{
  "model": "masked image model",
  "dataset": "photos with spoken descriptions (Open Images, Localized Narratives)",
  "train_examples": 101725,
  "image_size": 64,
  "crop_scale_min": 0.7,
  "horizontal_flip": true,
  "rotation_deg": 10,
  "color_jitter": 0.2,
  "method": "mae",
  "mask_ratio": 0.6,
  "loss": "mse",
  "encoder_arch": "vit",
  "encoder_norm": "layernorm",
  "encoder_norm_position": "pre",
  "encoder_activation": "gelu",
  "encoder_mlp_ratio": 2,
  "encoder_head_dim": 16,
  "encoder_fused_qkv": false,
  "encoder_bias": "all",
  "encoder_qk_norm": false,
  "encoder_parallel_block": false,
  "encoder_inner_norm": true,
  "encoder_patch_size": [8, 8],
  "encoder_layers": 16,
  "encoder_width": 384,
  "encoder_positions": "learned",
  "decoder_width": 128,
  "norm_pix_loss": true,
  "decoder_layers": 3,
  "init": "torch_default",
  "residual_init": "none",
  "optimizer": "soap",
  "beta2": 0.95,
  "learning_rate": 0.0012,
  "beta1": 0.9,
  "shampoo_beta": 0.95,
  "eps": 1e-08,
  "precondition_frequency": 50,
  "max_precond_dim": 1024,
  "one_sided": false,
  "adamw_lr_other_params": 0.0022,
  "max_grad_norm": 3.0,
  "max_steps": 7200,
  "batch_size": 64,
  "epochs": 4.5,
  "lr_schedule": "linear",
  "final_lr_fraction": 0,
  "warmup_steps": 1440,
  "weight_decay": 0.5,
  "adamw_weight_decay_other_params": 0.01
}
Rows from block 0 of the decoder of a small masked image model, named by matrix and row number. Rows with one number belong to one neuron. Each number is 50 + 15 x the weight over its row's rms, rounded and kept within 0 to 99. All counts start at 0.
After each neuron's rows are labels from the 100 images, of 14976, where the neuron reaches its highest value: "top examples" is what is common among them. Only what is clearly more common there than usual is listed. The data: photos with spoken descriptions (Open Images, Localized Narratives). In brackets: how many of the 100.
# fc1: MLP up (decoder.0.mlp.fc1.weight, 256x128), inputs 0-63
# fc2: MLP down (decoder.0.mlp.fc2.weight, 128x256, transposed), outputs 0-63

fc1.187:40 54 37 56 78 42 66 40 44 57 57 61 74 43 42 65 57 64 58 49 76 62 59 70 63 41 70 39 67 38 46 67 39 54 56 64 37 52 69 47 43 49 38 50 50 53 57 55 54 59 60 37 37 50 46 40 39 40 25 41 57 22 60 37
fc2.187:41 92 64 64 45 28 65 78 37 60 68 20 42 53 52 70 58 44 79 70 51 52 64 24 53 45 82 65 50 41 46 47 39 38 56 39 45 41 53 52 22 71 19 42 51 51 46 43 49 41 40 33 59 44 45 33 36 57 42 64 45 57 41 38
top examples: text has "people" (48)

fc1.47:82 62 64 56 56 43 49 45 55 46 55 71 51 42 52 30 52 56 43 47 41 68 60 63 56 70 70 65 67 59 69 71 02 39 28 64 94 37 35 46 57 43 47 45 52 48 46 56 20 53 55 43 59 64 52 36 29 53 55 25 51 43 78 39
fc2.47:16 76 49 55 72 64 46 57 55 54 59 50 44 65 45 31 35 58 42 68 54 33 68 58 56 62 31 37 51 55 48 74 01 43 83 75 37 73 57 65 53 39 38 70 40 66 54 39 62 53 25 40 47 63 40 70 75 36 69 39 40 25 43 82
top examples: text has "sky" (55)

fc1.138:38 53 69 52 73 28 37 52 52 56 56 03 36 56 54 29 46 40 27 59 60 41 58 44 42 41 57 54 78 52 71 66 66 27 56 45 40 65 55 72 52 47 51 57 85 79 36 54 32 31 57 44 36 80 62 23 53 53 42 51 45 39 57 34
fc2.138:27 32 37 45 78 45 47 54 66 45 30 43 62 15 89 60 41 61 23 46 63 33 69 37 50 53 25 64 30 57 61 47 53 42 63 50 66 58 45 67 63 81 37 28 39 90 32 59 66 41 34 44 37 47 45 45 54 38 14 29 43 34 50 34
top examples: text has "grass" (25)

fc1.188:44 28 61 35 64 76 46 55 53 45 67 54 51 36 73 38 48 68 65 51 41 28 83 65 27 43 61 37 46 18 59 74 39 58 31 74 60 55 52 30 38 39 66 64 34 15 77 56 59 31 33 55 58 58 75 33 61 34 50 34 44 34 27 50
fc2.188:54 62 51 60 49 26 30 19 21 41 41 66 56 42 45 23 63 58 48 61 20 64 59 41 51 58 62 33 33 38 62 71 37 28 40 30 60 32 22 34 74 49 55 69 44 28 68 24 55 52 51 66 64 54 27 62 62 42 19 41 52 46 45 64
top examples: text has "wall" (46)

fc1.121:38 66 44 72 57 74 66 56 79 70 44 43 49 77 54 16 44 28 42 49 35 43 48 65 36 54 55 44 38 43 58 16 50 57 70 54 37 40 46 42 65 52 53 51 41 56 44 26 61 50 65 60 73 85 54 33 61 52 36 30 37 33 60 33
fc2.121:34 55 68 66 64 78 40 51 53 41 51 53 56 49 60 43 51 64 31 42 79 60 56 41 52 69 51 34 40 50 36 44 46 69 56 75 24 59 45 62 74 36 41 63 72 66 71 55 71 34 39 37 47 49 72 41 63 41 52 55 44 45 77 45
top examples: text has "sky" (64)

fc1.99:46 60 71 50 65 73 60 56 49 64 47 47 26 18 47 63 45 62 39 48 81 34 37 46 39 41 31 24 56 63 64 53 55 60 45 73 28 58 60 47 64 56 53 40 44 50 47 73 39 52 27 49 46 68 77 60 28 52 71 83 65 65 42 47
fc2.99:30 42 47 46 66 71 34 40 70 53 50 72 61 43 50 49 57 59 44 51 55 46 67 46 61 47 53 77 55 41 68 31 92 86 66 28 53 35 58 52 64 63 59 52 59 35 26 50 75 52 61 69 53 88 61 48 55 48 59 61 64 58 55 59
top examples: text has "plants" (25)

fc1.70:99 95 65 57 75 53 33 55 55 49 42 42 49 79 38 52 44 36 46 67 56 66 53 57 50 49 49 55 69 35 36 57 09 62 49 46 60 50 58 19 37 69 49 50 39 52 65 38 25 33 48 27 37 37 60 35 66 50 28 51 47 40 75 49
fc2.70:92 76 35 57 60 31 63 42 33 64 74 46 51 77 35 49 35 52 44 49 56 55 62 49 69 55 45 47 57 44 81 63 54 91 67 66 46 36 63 50 35 21 42 42 41 48 68 28 59 67 49 36 35 75 42 49 59 52 56 32 51 46 49 71
top examples: text has "sky" (58); text has "water" (34)

fc1.37:50 54 36 76 65 72 56 41 67 77 51 22 43 51 32 35 83 50 74 45 48 60 63 44 47 74 44 35 59 25 49 52 57 31 53 53 55 58 53 29 60 21 36 58 50 67 47 57 57 42 58 32 17 54 23 57 67 77 24 58 41 36 60 34
fc2.37:37 48 38 32 67 58 35 49 53 52 28 13 27 30 11 53 53 58 48 44 56 68 88 43 45 64 59 79 42 40 60 33 83 90 67 54 76 63 57 79 62 57 49 57 37 46 66 57 62 67 60 48 50 30 46 60 77 63 64 60 64 35 40 36
top examples: text has "trees" (58)

fc1.154:55 47 56 40 46 74 64 59 28 16 36 51 18 49 38 39 38 48 46 46 61 31 60 69 33 27 60 41 59 24 63 63 50 22 46 82 41 53 12 37 71 38 41 45 32 52 53 44 67 28 85 57 36 45 70 57 41 48 20 56 40 47 36 41
fc2.154:74 52 61 56 51 36 41 24 70 37 23 40 57 52 26 61 32 32 50 77 44 74 57 58 25 67 49 53 37 51 56 18 42 69 55 14 51 68 65 72 67 29 54 61 46 13 42 65 46 63 42 50 67 45 52 61 41 83 22 56 52 41 53 50
top examples: text has "wall" (44)

fc1.19:74 61 71 59 87 57 48 48 51 61 46 29 50 46 47 21 41 64 53 46 53 49 34 48 41 60 35 49 52 54 32 56 99 50 41 27 61 55 44 73 60 40 61 74 59 52 54 45 31 47 37 34 50 49 57 44 51 47 51 44 46 70 51 47
fc2.19:79 39 65 38 48 40 61 52 62 46 62 44 45 52 50 89 57 40 51 32 71 74 56 53 51 26 42 49 62 46 55 58 63 37 37 55 77 45 65 28 43 11 50 13 65 41 49 50 55 42 60 36 52 35 60 54 51 37 38 38 39 48 60 41
top examples: text has "grass" (32)

fc1.158:37 41 72 55 64 50 70 48 64 57 27 53 46 40 45 49 71 42 27 58 58 55 69 50 50 49 43 60 51 25 42 55 57 48 69 43 43 35 35 85 47 18 33 82 27 35 66 46 74 47 62 14 60 68 62 34 80 27 30 52 39 62 60 57
fc2.158:55 96 64 54 36 26 46 49 59 24 59 40 56 39 47 78 56 20 46 64 24 76 53 52 48 33 45 52 64 21 54 67 80 42 49 47 55 44 36 55 54 63 52 35 32 40 82 32 62 37 71 24 70 87 37 48 30 73 31 65 72 57 84 48
top examples: text has "wall" (43)

fc1.45:46 62 41 41 42 71 68 46 83 92 42 46 53 55 00 50 51 49 40 56 70 57 34 43 48 59 46 79 33 51 50 78 71 41 43 60 62 74 48 72 60 36 46 65 68 73 42 45 57 21 33 51 64 64 33 61 21 49 41 61 69 25 43 37
fc2.45:44 79 42 31 40 35 77 61 68 50 49 25 63 41 47 99 48 33 61 48 46 76 39 11 43 52 30 56 27 30 68 55 58 34 48 70 79 57 54 53 41 50 50 55 83 21 24 47 28 52 57 63 61 59 51 61 17 60 53 33 54 20 48 48
top examples: text has "plants" (29)

fc1.115:62 37 57 47 73 40 67 46 52 50 22 49 57 50 58 66 41 68 73 50 41 56 77 78 61 59 65 62 33 45 57 63 61 39 72 70 58 38 43 48 44 72 80 43 65 61 43 22 57 69 37 64 41 08 58 68 41 43 48 57 85 66 50 20
fc2.115:37 56 39 42 43 28 63 65 21 62 64 60 39 44 64 80 39 37 53 60 63 25 43 20 65 25 60 62 38 51 39 69 71 21 44 66 62 21 57 20 37 80 67 33 44 49 34 54 49 45 46 44 77 60 46 38 47 15 55 53 21 61 60 46
top examples: text has "sky" (49); text has "buildings" (35); text has "building" (25)

fc1.172:23 49 77 29 54 53 49 38 50 51 30 50 39 49 37 62 52 55 71 34 56 47 62 66 54 59 58 22 39 51 29 35 55 58 44 58 56 56 45 51 53 20 57 35 47 53 33 49 42 54 38 56 52 52 53 56 59 62 72 56 36 16 80 68
fc2.172:57 67 64 44 28 42 42 52 52 32 33 54 14 75 47 47 46 56 54 38 51 39 45 71 46 45 38 82 26 66 34 50 41 70 56 38 78 54 34 58 57 64 68 70 62 50 30 64 41 61 64 55 51 45 66 47 47 48 42 53 64 20 38 36
top examples: text has "buildings" (28)

fc1.192:30 39 59 49 48 51 49 41 63 18 21 42 39 50 44 49 21 61 64 33 53 43 71 75 29 36 47 69 70 53 65 33 47 55 24 53 40 56 52 28 41 38 39 73 49 48 57 45 40 26 40 42 57 29 71 43 74 48 35 44 56 29 42 52
fc2.192:55 64 33 64 06 44 28 26 46 54 56 47 43 55 64 63 55 29 39 35 57 41 41 51 84 63 48 80 55 62 53 68 55 54 67 74 46 46 58 39 37 91 77 48 40 63 51 36 60 51 33 43 46 65 59 58 62 77 52 59 50 42 54 30
top examples: text has "wall" (45); text has "table" (36); text has "sitting" (33)

fc1.221:56 44 44 76 20 63 51 48 56 56 48 86 85 70 36 39 34 37 66 31 63 43 21 99 51 44 46 79 66 26 55 29 55 34 40 72 40 43 40 64 46 60 39 46 79 42 70 44 48 28 36 30 73 45 38 49 48 25 58 50 59 44 40 40
fc2.221:62 46 54 64 49 19 69 32 38 39 47 48 54 52 41 56 37 30 64 47 48 68 37 59 40 52 50 43 41 45 48 22 55 37 56 26 94 58 60 63 64 58 52 63 61 45 28 48 32 77 70 80 67 58 36 75 36 61 63 47 70 36 60 46
top examples: text has "holding" (35)