config.toml
model = "masked image model"
dataset = "photos with spoken descriptions (Open Images, Localized Narratives)"
train_examples = 101725
image_size = 64
crop_scale_min = 0.7
horizontal_flip = true
rotation_deg = 10
color_jitter = 0.2
method = "mae"
mask_ratio = 0.6
loss = "mse"
encoder_arch = "vit"
encoder_norm = "layernorm"
encoder_norm_position = "pre"
encoder_activation = "gelu"
encoder_mlp_ratio = 2
encoder_head_dim = 16
encoder_fused_qkv = false
encoder_bias = "all"
encoder_qk_norm = false
encoder_parallel_block = false
encoder_inner_norm = true
encoder_patch_size = [8, 8]
encoder_layers = 16
encoder_width = 384
encoder_positions = "learned"
decoder_width = 128
norm_pix_loss = true
decoder_layers = 3
init = "torch_default"
residual_init = "none"
optimizer = "soap"
beta2 = 0.95
lr = 0.0012
beta1 = 0.9
shampoo_beta = 0.95
eps = 1e-08
precondition_frequency = 50
max_precond_dim = 1024
one_sided = false
adamw_lr_other_params = 0.0022
grad_clip = 3.0
steps = 7200
batch_size = 64
epochs = 4.5
lr_schedule = "linear"
final_lr_fraction = 0
warmup_steps = 1440
weight_decay = 0.5
adamw_weight_decay_other_params = 0.01
Rows from block 2 of the encoder of a small masked image model, named by matrix and row number. Rows with one number belong to one neuron. Each number is 128 + 24 x the weight over its row's rms, rounded and kept within 0 to 255. All counts start at 0. Numbers have three digits each.
After each neuron's rows are labels from the 100 images, of 14976, where the neuron reaches its highest value: "top examples" is what is common among them; "colour at peak" is the nearest of a few named colours to the mean colour under the peak. Only what is clearly more common there than usual is listed. The data: photos with spoken descriptions (Open Images, Localized Narratives).
# fc1: MLP up (encoder.blocks.2.mlp.fc1.weight, 768x384), inputs 96-191
# fc2: MLP down (encoder.blocks.2.mlp.fc2.weight, 384x768, transposed), outputs 96-191

fc1.530:092174139140123136117143116113141159149137084100101161115154178156141130112125161109161112124153162114162108140116114142121181131107134107180137124132150121090131137136133155145168156135120093152184145127125110129125161131137167123102125103112111082159145116083097206148130133131164136108
fc2.530:133089161142153114123122133158129104108146142189142156147103107123059123146176128143095145135138109123067171119126126122152112127149135110115117169143107136167095119124149100160118133158136146116144116112121141141109117139150119149128110099159159144154105150163135054121130108125091125118
top examples: text has "water"
colour at peak: grey

fc1.111:178116133154093092113139139115113085104106115101152100109137147111096153173138132131148118151112154108115153160152134184170186092138133078111091083127121115163095135135140135119105116144130128146080106166109125104134135143137151076129175128119141166153160114164183114109144127153136142082
fc2.111:085119128142142149086182112151105130135149146139099077138168141173104119102138076125125108120125120187113095151145115166137096142149130138154144132143131106159127133112138101178132099057149130125152105151116153141121132126151120138115099163077138109128152106118122109117146142144133177103
top examples: text has "buildings"
colour at peak: grey

fc1.185:112175098111081140136143126134146151141105109121116143166178124100178131161154121159099143138129132155132141103138153136104138099143117109075099108175120061117140113174132122167159115124075070131120138154089124101101148126128140127130139136125127118131150140128102117151122127092114111127
fc2.185:123117132139146139158136132098138078134135144102105148091128152127116096138104139115141106110181144109141123144114123167156106118110205149148127146120118077109121154166097114129113161105136126105138149130145157126134089113132129103141120111091122113100177142152118192114143114130142127139
top examples: text has "sky"
colour at peak: cyan

fc1.293:126123133090117137150124093137113117134116117142165120102140140092155168104116189108180114101106115129129130135107136119137113108178107150130104149116139110131132108082142095171087147129101078169112106145117148123170113108117134094141117115112093139122100150125085160089100080076127125096
fc2.293:097121120183110128144113117111076143142150142116133171112137140153127081142177119147112123093161165132149063126151120097094102140108131137083169130141088172168130114106126122103148115091093136149114128119146129103110124073100110167122139155104184107110132119106085148180131122160171133136
top examples: text has "sky"
colour at peak: grey

fc1.258:161135084090126109138150134095104087095129135115134111146155178139144124168156156149153122123121133140119139118142129143090173147176111139139152173097133131141133119136109160176152080115101144130107125141115111145098136103156100123122104144127124087160148123141119129126117115163147099114
fc2.258:120100165144118121101088117138149102150107122160158138132113095136134125117130080162134152148142127097142153166142130135147128124108138097087137110162129152115122106111134086125120130153125157143106125123103158168145086155118111182116115110155115154133085176106160100114114145089114145123
top examples: text has "plants"
colour at peak: green

fc1.271:111144138131137101121101121125177118101122096149107104125135120133121134146124174136151142144168097144117113096121087136130139136167119089109120170134150157128161083103104133115111133121107147097117142149163116120153143122140128140169104097088130139111109161138109125119110086115143167074
fc2.271:149106136143107147174144069138101132132077105149151131098147155114162150093121087130092108090122165142122119158154164155107108109126141127146140121112107111089103187142134108105109150134137114153127129099118097181118108127131153154155121150148166134105156133134136166119130166153161136174
top examples: text has "sky"
colour at peak: grey

fc1.486:169090127147114090164129146109134097161153130126101116082145089197101092152112123139128095144133108125142166119154108122122083093140131145092148101179108118119106123175100148175136132124154125103169125130164137150120093188110107109114139150168173139152158098116108115177131118129144120099
fc2.486:122128103136087137122116116144167107122123119133103146126137136096130105087110096128097127091128121157126113182074151107122148151103138121131145125126107169164130134130131098160125153125132078158150139139127147107152142098109152116164097162132143121095139176113117151136126126115131119081
top examples: text has "buildings"
colour at peak: grey

fc1.92:122146098134140089104120089147159128156135042161138139132094144129098124149166182135111153096145150112097115139135119110128115107092121108093140140116152116136109111059117141175123155119136111094085137126084077148117106107137131164116112133143123130151133128095114149136169156105149175118
fc2.92:183154158160144160137134130105078132112126175101112145108120103115147132133091127130106115145101116139148141101168158152095107136134123152128090161131099143091161166145129151081129117135111121158137100130102159073128137116115150076119108075153109140102109103106095154170099112137103086168
top examples: text has "grass"
colour at peak: grey