A small masked image model, trained from scratch: trained on photos with spoken descriptions (Open Images, Localized Narratives).
Rows from block 5 of the encoder of a small masked image model, named by matrix and row number. Rows with one number belong to one neuron. Each number is 500 + 25 x the weight over its row's rms, rounded and kept within 0 to 999. All counts start at 0. Numbers have three digits each. After the name is the row's rms in percent of the matrix's.
Before each neuron's rows are labels from the 100 images, of 14976, where the neuron reaches its highest value: "strongest on" is what is common among them. Only what is clearly more common there than usual is listed. The data: photos with spoken descriptions (Open Images, Localized Narratives). In brackets: how many of the 100.
# fc1: MLP up (encoder.blocks.5.mlp.fc1.weight, 768x384), inputs 0-47
# fc2: MLP down (encoder.blocks.5.mlp.fc2.weight, 384x768, transposed), outputs 0-47

strongest on: text has "dark" (26)
fc1.705 109:530479497512509509494505506551519498429512509511523499494535492513527526505531492525491495462530507508490496501509537495529526485497535510448496
fc2.705 094:502504530503471506474506507504488482558515470494479508516449545463478461520489483479523520550530491474522531512526467488493498529529458504542505

strongest on: text has "sky" (50)
fc1.346 128:511466487524497501512479525519473522514526512462493512478483495493518519510472476482502509502495496463501507469503521518515516541534468487498516
fc2.346 134:530511500501505516478492502492496484511477473498488458480481514501462502479532462534425497484495527533518542462507477491527482462493509485504493

strongest on: text has "wall" (41)
fc1.600 124:484513473497500456481482482539505470460530514474506502523485472497509480489500513541477472536508441486518504508517486471494500473485494520470494
fc2.600 115:516450501479506488487529502518503531537520473539473505475507517473543500485511493504520518496480524484540510490539490531489528474507483490523482

strongest on: text has "lights" (25)
fc1.441 102:526488472484507500452518522478478472492505504510476463511484500495488455491518478485495489478509530533520466497520446522525523508469498531556486
fc2.441 096:463521484490488496539482495530520536481506490480494526507533504498521485517486504540515504523497479459490496527474528459474475497519492486464537

strongest on: text has "wall" (45)
fc1.542 102:505487512544484524517487543510528500480498521473469521473517497482501496519556524518429483540492503506540514494534503496519479525519495565504500
fc2.542 101:473510478492514484455479494473491489513473499498556499515485504488493499510457459486543470432483485507497484490479465486496562470469498451502517

strongest on: text has "trees" (58); text has "sky" (57); text has "buildings" (28)
fc1.77 095:526480484498464507505524497488500477484505484539534514502490534488508498516512469526469484517536493523511493538478534481447537505488495486536497
fc2.77 095:482492502480547526506498512497503522546515528454497514523485469516507493512480528462523489492486496499492500479520475501530469511513499514470486

strongest on: text has "white" (35)
fc1.321 107:528488482487489535493520522490452490451527532479508482494497494487416472534496511518498461498490502511470520501472496455507495505486537549508526
fc2.321 098:491493528520528482526487482502534513516437475497496552496508485525573532461532510495515539489530481486511483533517470534496514497530452480513498

strongest on: text has "dark" (38)
fc1.667 105:554516532494482499476427485495541498486531478512482455504479485503505504479481499521499506473481497519533515441518492494528553565488491504467481
fc2.667 100:455504473516531507522581505527479466518486515488507527495538508489521491502508522477495528524531485492453485529465525489457490452511500510492498

strongest on: text has "buildings" (27)
fc1.245 083:486497515475497500513498467494535486517497531449494469442530489477495459500516530492505484519517487483506500474508488483513512536471500504491514
fc2.245 091:548489484491511531495507484498462481449513508470537505514484535515520502487482513527550523455519482506504474526502481487538502523507520514486509

strongest on: text has "building" (25)
fc1.665 118:487509472475516502471488491491494502494499479511500523482520513516473462523485540496561502486512479471492512507457483541486468495501539526467461
fc2.665 111:504504516518514513552519472511493490545521536509502510493459454463553491466546507470469518465574485484436507486534523428505550538502500486462453

strongest on: text has "dark" (27); text has "lights" (25)
fc1.454 111:506469496508525484478515512510495497494509501563526472514490482496506507485509555495519458488524531502501464497518500502473503463519546494522506
fc2.454 097:535515504501486496520486499478505530502499505457494531498523531529511486499524461512488537488507453496481519490493491486573495541498446507519495

strongest on: text has "man" (31)
fc1.756 143:505507459468509515526525504495567512499468485508498478476499527514449477490518528522493499499458512509515509512488489477560495460521493491541510
fc2.756 113:522478507523501533523452533455528495548497516485460507497484524501451528538500513502518540496492525547501451510486474550517451478491514542484526

strongest on: text has "grass" (32); text has "ground" (25)
fc1.82 092:517506479527514515500527492473484437513504471531496534508471482508485476478533519437528506499474478469497495462516482509518440518505546525485504
fc2.82 091:471515490479501505500553457508504479479468484515500476506460520501482496486473513531512494526495485523498574461496439502500504486498489454507495

strongest on: text has "wall" (43); text has "table" (37); text has "two" (27)
fc1.291 116:495498540504499541497479530484475513483532498528457547462482465519489510478505529505452520525535500488496499504486553533483490500531521469506514
fc2.291 109:506500449470491480524511495514583528496461467510508481497527520510504504543496491481484514479508490513532504448493477515481510486485546504475513

strongest on: text has "black" (30)
fc1.696 091:521484459508479504529552489512477510515561503473479515485517506518462518503485516528502512468558476558471511508510518521489470446484476495532455
fc2.696 103:524489536526518490461477539485478529481475479539496482531483537496519510536504464484514553516444526434520456508504477493545505517519519542499525

strongest on: text has "text" (25)
fc1.626 099:542500513494499530505510468552491470530522481502484495529518488516542499476474440506532489491493489515479497517522527515500534496506484453463473
fc2.626 100:462477509483512557493499497477515518502512476478489481506509513474490521484545540537546551476551479515506490494484470520504466477512531540551547

strongest on: text has "white" (32)
fc1.297 100:470476503490579505506509509508458506534527514493507494460488526469509530526533521457510525524476527512487511482531502461430465472479474480484532
fc2.297 119:581495505491501489504551476502508460451504493459496553530487477511498477522459473554487449475473478538494514491506509493494521516521479492513465

strongest on: text has "white" (40); text has "color" (32)
fc1.518 126:526486456504521496547498522575478517497499510463496471519506516481529500533503468485481549494550513448480503489511512511465466509492527541500495
fc2.518 120:512485486529540492486546474495504506497534481489454456512487505509473519500554503499486506473466477518554495465475484519504537475505518472479485

strongest on: text has "wall" (44); text has "table" (34)
fc1.487 097:422522478486450523461452467501538469499521538504512495503526509497466489490489452472491528499483485469459541511527449485530486507507510513505489
fc2.487 098:543480502467532553502521499477469560493485513461474523495478501452524546476540513568474484497531515506510488516517562494536510471543518501473488

strongest on: text has "wall" (41)
fc1.462 106:483499493466507508452467508516464481491489552477490563545513477468476548502490488551528536508477484492465533503529511488441525485518549491491539
fc2.462 118:510486528497520512564510546481538501499486478511529515479508470512486506533511475505501515504498483485475518489468504474485506521510494538518504

strongest on: text has "black" (30)
fc1.100 110:499527554438483506497491498483475474537494492516479508474489534486516540517531468521484524497485502498505490514527535464529489436524473490471522
fc2.100 108:496540498520520519511500507517484541526468554448548498431545491507515495443470511476489498522494497504473469546512499528493501504462510493500514

strongest on: text has "wall" (43)
fc1.124 109:482473473487456552509521527464489530479473465474479517482528479483506518518526476514520550504466559511468490534534500488500494449491513504500471
fc2.124 115:551546490492523480455523490503542495522456545521480531533501511490510516496463494516467496512509489473491496505487501465522534505496517464482549

strongest on: text has "water" (25)
fc1.399 103:503481507525470495471474568506479483527514461459485488525456472525490506490519544521495482501512471486470517498465476541471517542514485455496460
fc2.399 097:507473536480481512520557509508461535472472532520504487522503487518526529492485490483488491507516491518513515483524524490541478510526565491480515

strongest on: text has "wall" (54)
fc1.150 125:493517501500491538486532494542484527509501532512503526505469510502511499460455504541486480500496530472531497540504514510495528532542442500492481
fc2.150 115:472498492489501486475511460519483518520507516465485503485489478488451495504532517508516479535475488512474488560500552495495533518501485537547502

strongest on: text has "plants" (25)
fc1.725 104:506437494475506471491481522526493490526536513489534486501524498490515524503538523559521480489485500494485474497519455484474536505503461521505555
fc2.725 105:514535487556516525513536450486508508479466500470496501486460504539487501464485490512507536522496505514501509477499523530540463504476543485488501

strongest on: text has "dark" (26)
fc1.162 116:514490498480510474466494523537469497459512543546531473459486490500553504503502459530485505486554503502528560475540500474477481505513508509558533
fc2.162 102:492527495525513522512507497486523497543484461489505513537533536519483504518523517457509505530470539496488483550529537517515544475491497484483489

strongest on: text has "white" (36)
fc1.292 101:519488476551523483463480465517493507511501481519493505479462539497461543497514487454437543519499478463523466530507469523474515517486523510509476
fc2.292 096:518523522444508495529515509461497478452495490480510466505519463484540456512497520553498493492496509544482538476513519467534507488505499477492510

strongest on: text has "white" (31)
fc1.176 098:499531450522532499491495480509499465508505519491513488459467493485537472480497483504518489489506505507569485481523448483510508526528483514512484
fc2.176 096:487493535483454493501489504490501530481524483523464504495529491496491521509507474521480507508519485477436511542473514513506504480493526508475521

strongest on: text has "water" (25)
fc1.123 103:522508515530492505528476502493509482546503473499450530475482523555480523509508514534477515442548471464518522477526504515565492502512512502532473
fc2.123 120:476491474497511515468499480476502492472490501530506518517522507486477452489487499522500487540520487523479504509474494490434502460464520536474504

strongest on: text has "text" (29)
fc1.709 114:512469484455528511540496477480458484545490503461512506486494477495541498488521492488448504524475510559510547531495469446475574488482576471501493
fc2.709 105:519514508538547498493511511473499487463465487504497484519467495467519511473475488483505509441500541467473505464461530496531489484484479524531476

strongest on: text has "sky" (50); text has "grass" (25)
fc1.697 109:499456490505554527519506508502498423519502495507498492524511534541519501489513516471556481493483487509510488545522480512498491506488516494482503
fc2.697 126:508492468495502492525502523506479508491548511524506489496478485485514512512535459520486546515515541443469458483494562483532506497511508523492511

strongest on: text has "trees" (62); text has "grass" (56); text has "ground" (35)
fc1.144 108:518472472535545479527498511507519519466457487466525476517509501502448462510529436527486517534474483496571465497492479512503513535505483452475477
fc2.144 100:472521545496487510475514479454475435531517509483515479481460507491543516505473557489518492461527513499460499527498538500508498439502520511494496

strongest on: text has "white" (30)
fc1.341 100:464492478489500524510508478483464445529493522509530495455445494539505532491516560495456537529447513521488564472499498479501532467479517479475530
fc2.341 099:501526494492521509519511510514508519512493457482520522489543506493500487497472431508521500477555493486489450509476472546502477521516509515505477

strongest on: text has "road" (29); text has "building" (26)
fc1.610 135:476516500514495550516523495514531476489492513484438466504501540488471524490488550493521518539528483472511460482430465495536503459521523520503467
fc2.610 133:471505477508518482515532513498469476497534529490548523524534497518546530503457525516495512509501522532470494515525519527490465496543453559475482

strongest on: text has "wall" (44)
fc1.252 092:506462484452487500540441518514487506503546487456495459518431449483504485487512497495523503514515516474479500483505469483530488501519471536510472
fc2.252 094:489518526558506498506520482490493488498445496526502540438553511517486505482485508523458520480492459505478516489455522513490481501472508550487526

strongest on: text has "road" (25)
fc1.311 093:507508519513520521493509501538495509537487512507537542453481488509512475526478488505536491510468514532538494536487510511503497515520476463535505
fc2.311 100:517500512481505540523502533479521445479499496480519501506541515506453506502496540495510495516531491468460487478516550463523514476522520496508506

strongest on: text has "road" (29)
fc1.762 089:502470465540488472481473474548431495499531480505503458499500469495512489503495488505528510486476530511490519500522493541508479511551520487521511
fc2.762 099:514475546474531537498499478491467527497471495461515515509489512498464462531482504471490469476464493501519516490524511484503504507476515503513503

strongest on: text has "white" (35)
fc1.230 107:500521448480495503532524482523498432485525459504504551467489492492566509512489522466493482502481523492469472527488503527510503481480499508523505
fc2.230 099:479496517501495497482480527493496567536499531538507460524518504518472470495507487509506506526515483499533521489539504493492528554544518514508474

strongest on: text has "sky" (60); text has "water" (30)
fc1.318 089:510496561490500522499522525534512496501500514511500494527472499478511520546478500488497520465490481538485469542537461487531501532520538521491535
fc2.318 092:473479470470465473513443484504474512470499522455487491496500508484503508490504517477507507526510494485501505508460512525494517481520500494515429

strongest on: text has "sky" (52)
fc1.607 100:503470476539490495491542456480494513485506460496481546471517487531470493531496530529489554511461483502488519494508503517457515508506522517495502
fc2.607 094:512536478486485527530466528509515482501501505511497454526492498486500490481504496501538474487518491534534487485484480494508475492485478478508509

strongest on: text has "buildings" (27)
fc1.105 121:453535517488520480467527458491501479498523508526475520522496492515476457482488471522479507448491527493526530488528482480514505516503556472466512
fc2.105 116:523477523524502526499538532494527515503486455515470497470496513443538484528539522479475522508496503484478464485496445501517507517518474485519512

strongest on: text has "wall" (44)
fc1.87 090:506463534501515526474457524517470524558493563509525491499471478456477495484510454508508500521501496523508486518482499454503482451485497490523511
fc2.87 092:501527491520477484500508508529534532478511538512493467497486497504499513523485497501429524494519492502545490507484537477507474434493459497521477

strongest on: text has "sky" (49); text has "buildings" (27)
fc1.694 101:487510520482505530476521486512492496482476481521533504522521481462511544481490515544548512503513467474461518545512489520501511508486522492489509
fc2.694 101:522503485477474486509520481503533493530495520495521493463476506527473461518505492476450501487501500551521498480524515487484510485482491488496496

strongest on: text has "building" (25)
fc1.202 103:520492550547476557463452539478493474503550539450524485504478479489505466527467480468478505509498480466447484521500540510496478498472490528452497
fc2.202 105:496544470514545490497519521487505520533527487544489487482480501473447478534552496520486525491497527464521482519523513454531491510543467532530547

strongest on: text has "white" (30)
fc1.200 102:482535501489503501532505481471470513487493499462552512491503517506494531526520477505462529484527507481497455484470482496508463544442400511507539
fc2.200 098:490502488486545514472477516527509501515533488561464474508482485472510472482509509514512477521479533497515549512528529515498525449559569475471474

strongest on: text has "wall" (42); text has "table" (33)
fc1.12 111:467485514450465505540488471484506510501526514511535513485511493484509501527519493553498466499499499491513514482518440496506462519510537533516529
fc2.12 113:516481462521496493456492515508491499443507455499463509515479505471518464524444483526488500515547493479515504497538478503483498538527503496483494

strongest on: text has "grass" (32)
fc1.93 090:496487514459476498501546524491512472554490478483470531484519532435492487514494482495507504476498462482477493519482549523507507491482524462514523
fc2.93 090:534536501505508549502466474527511498489530538526510464499470481556528531474518499490491475497490533503525499493528500469504494511494466505478486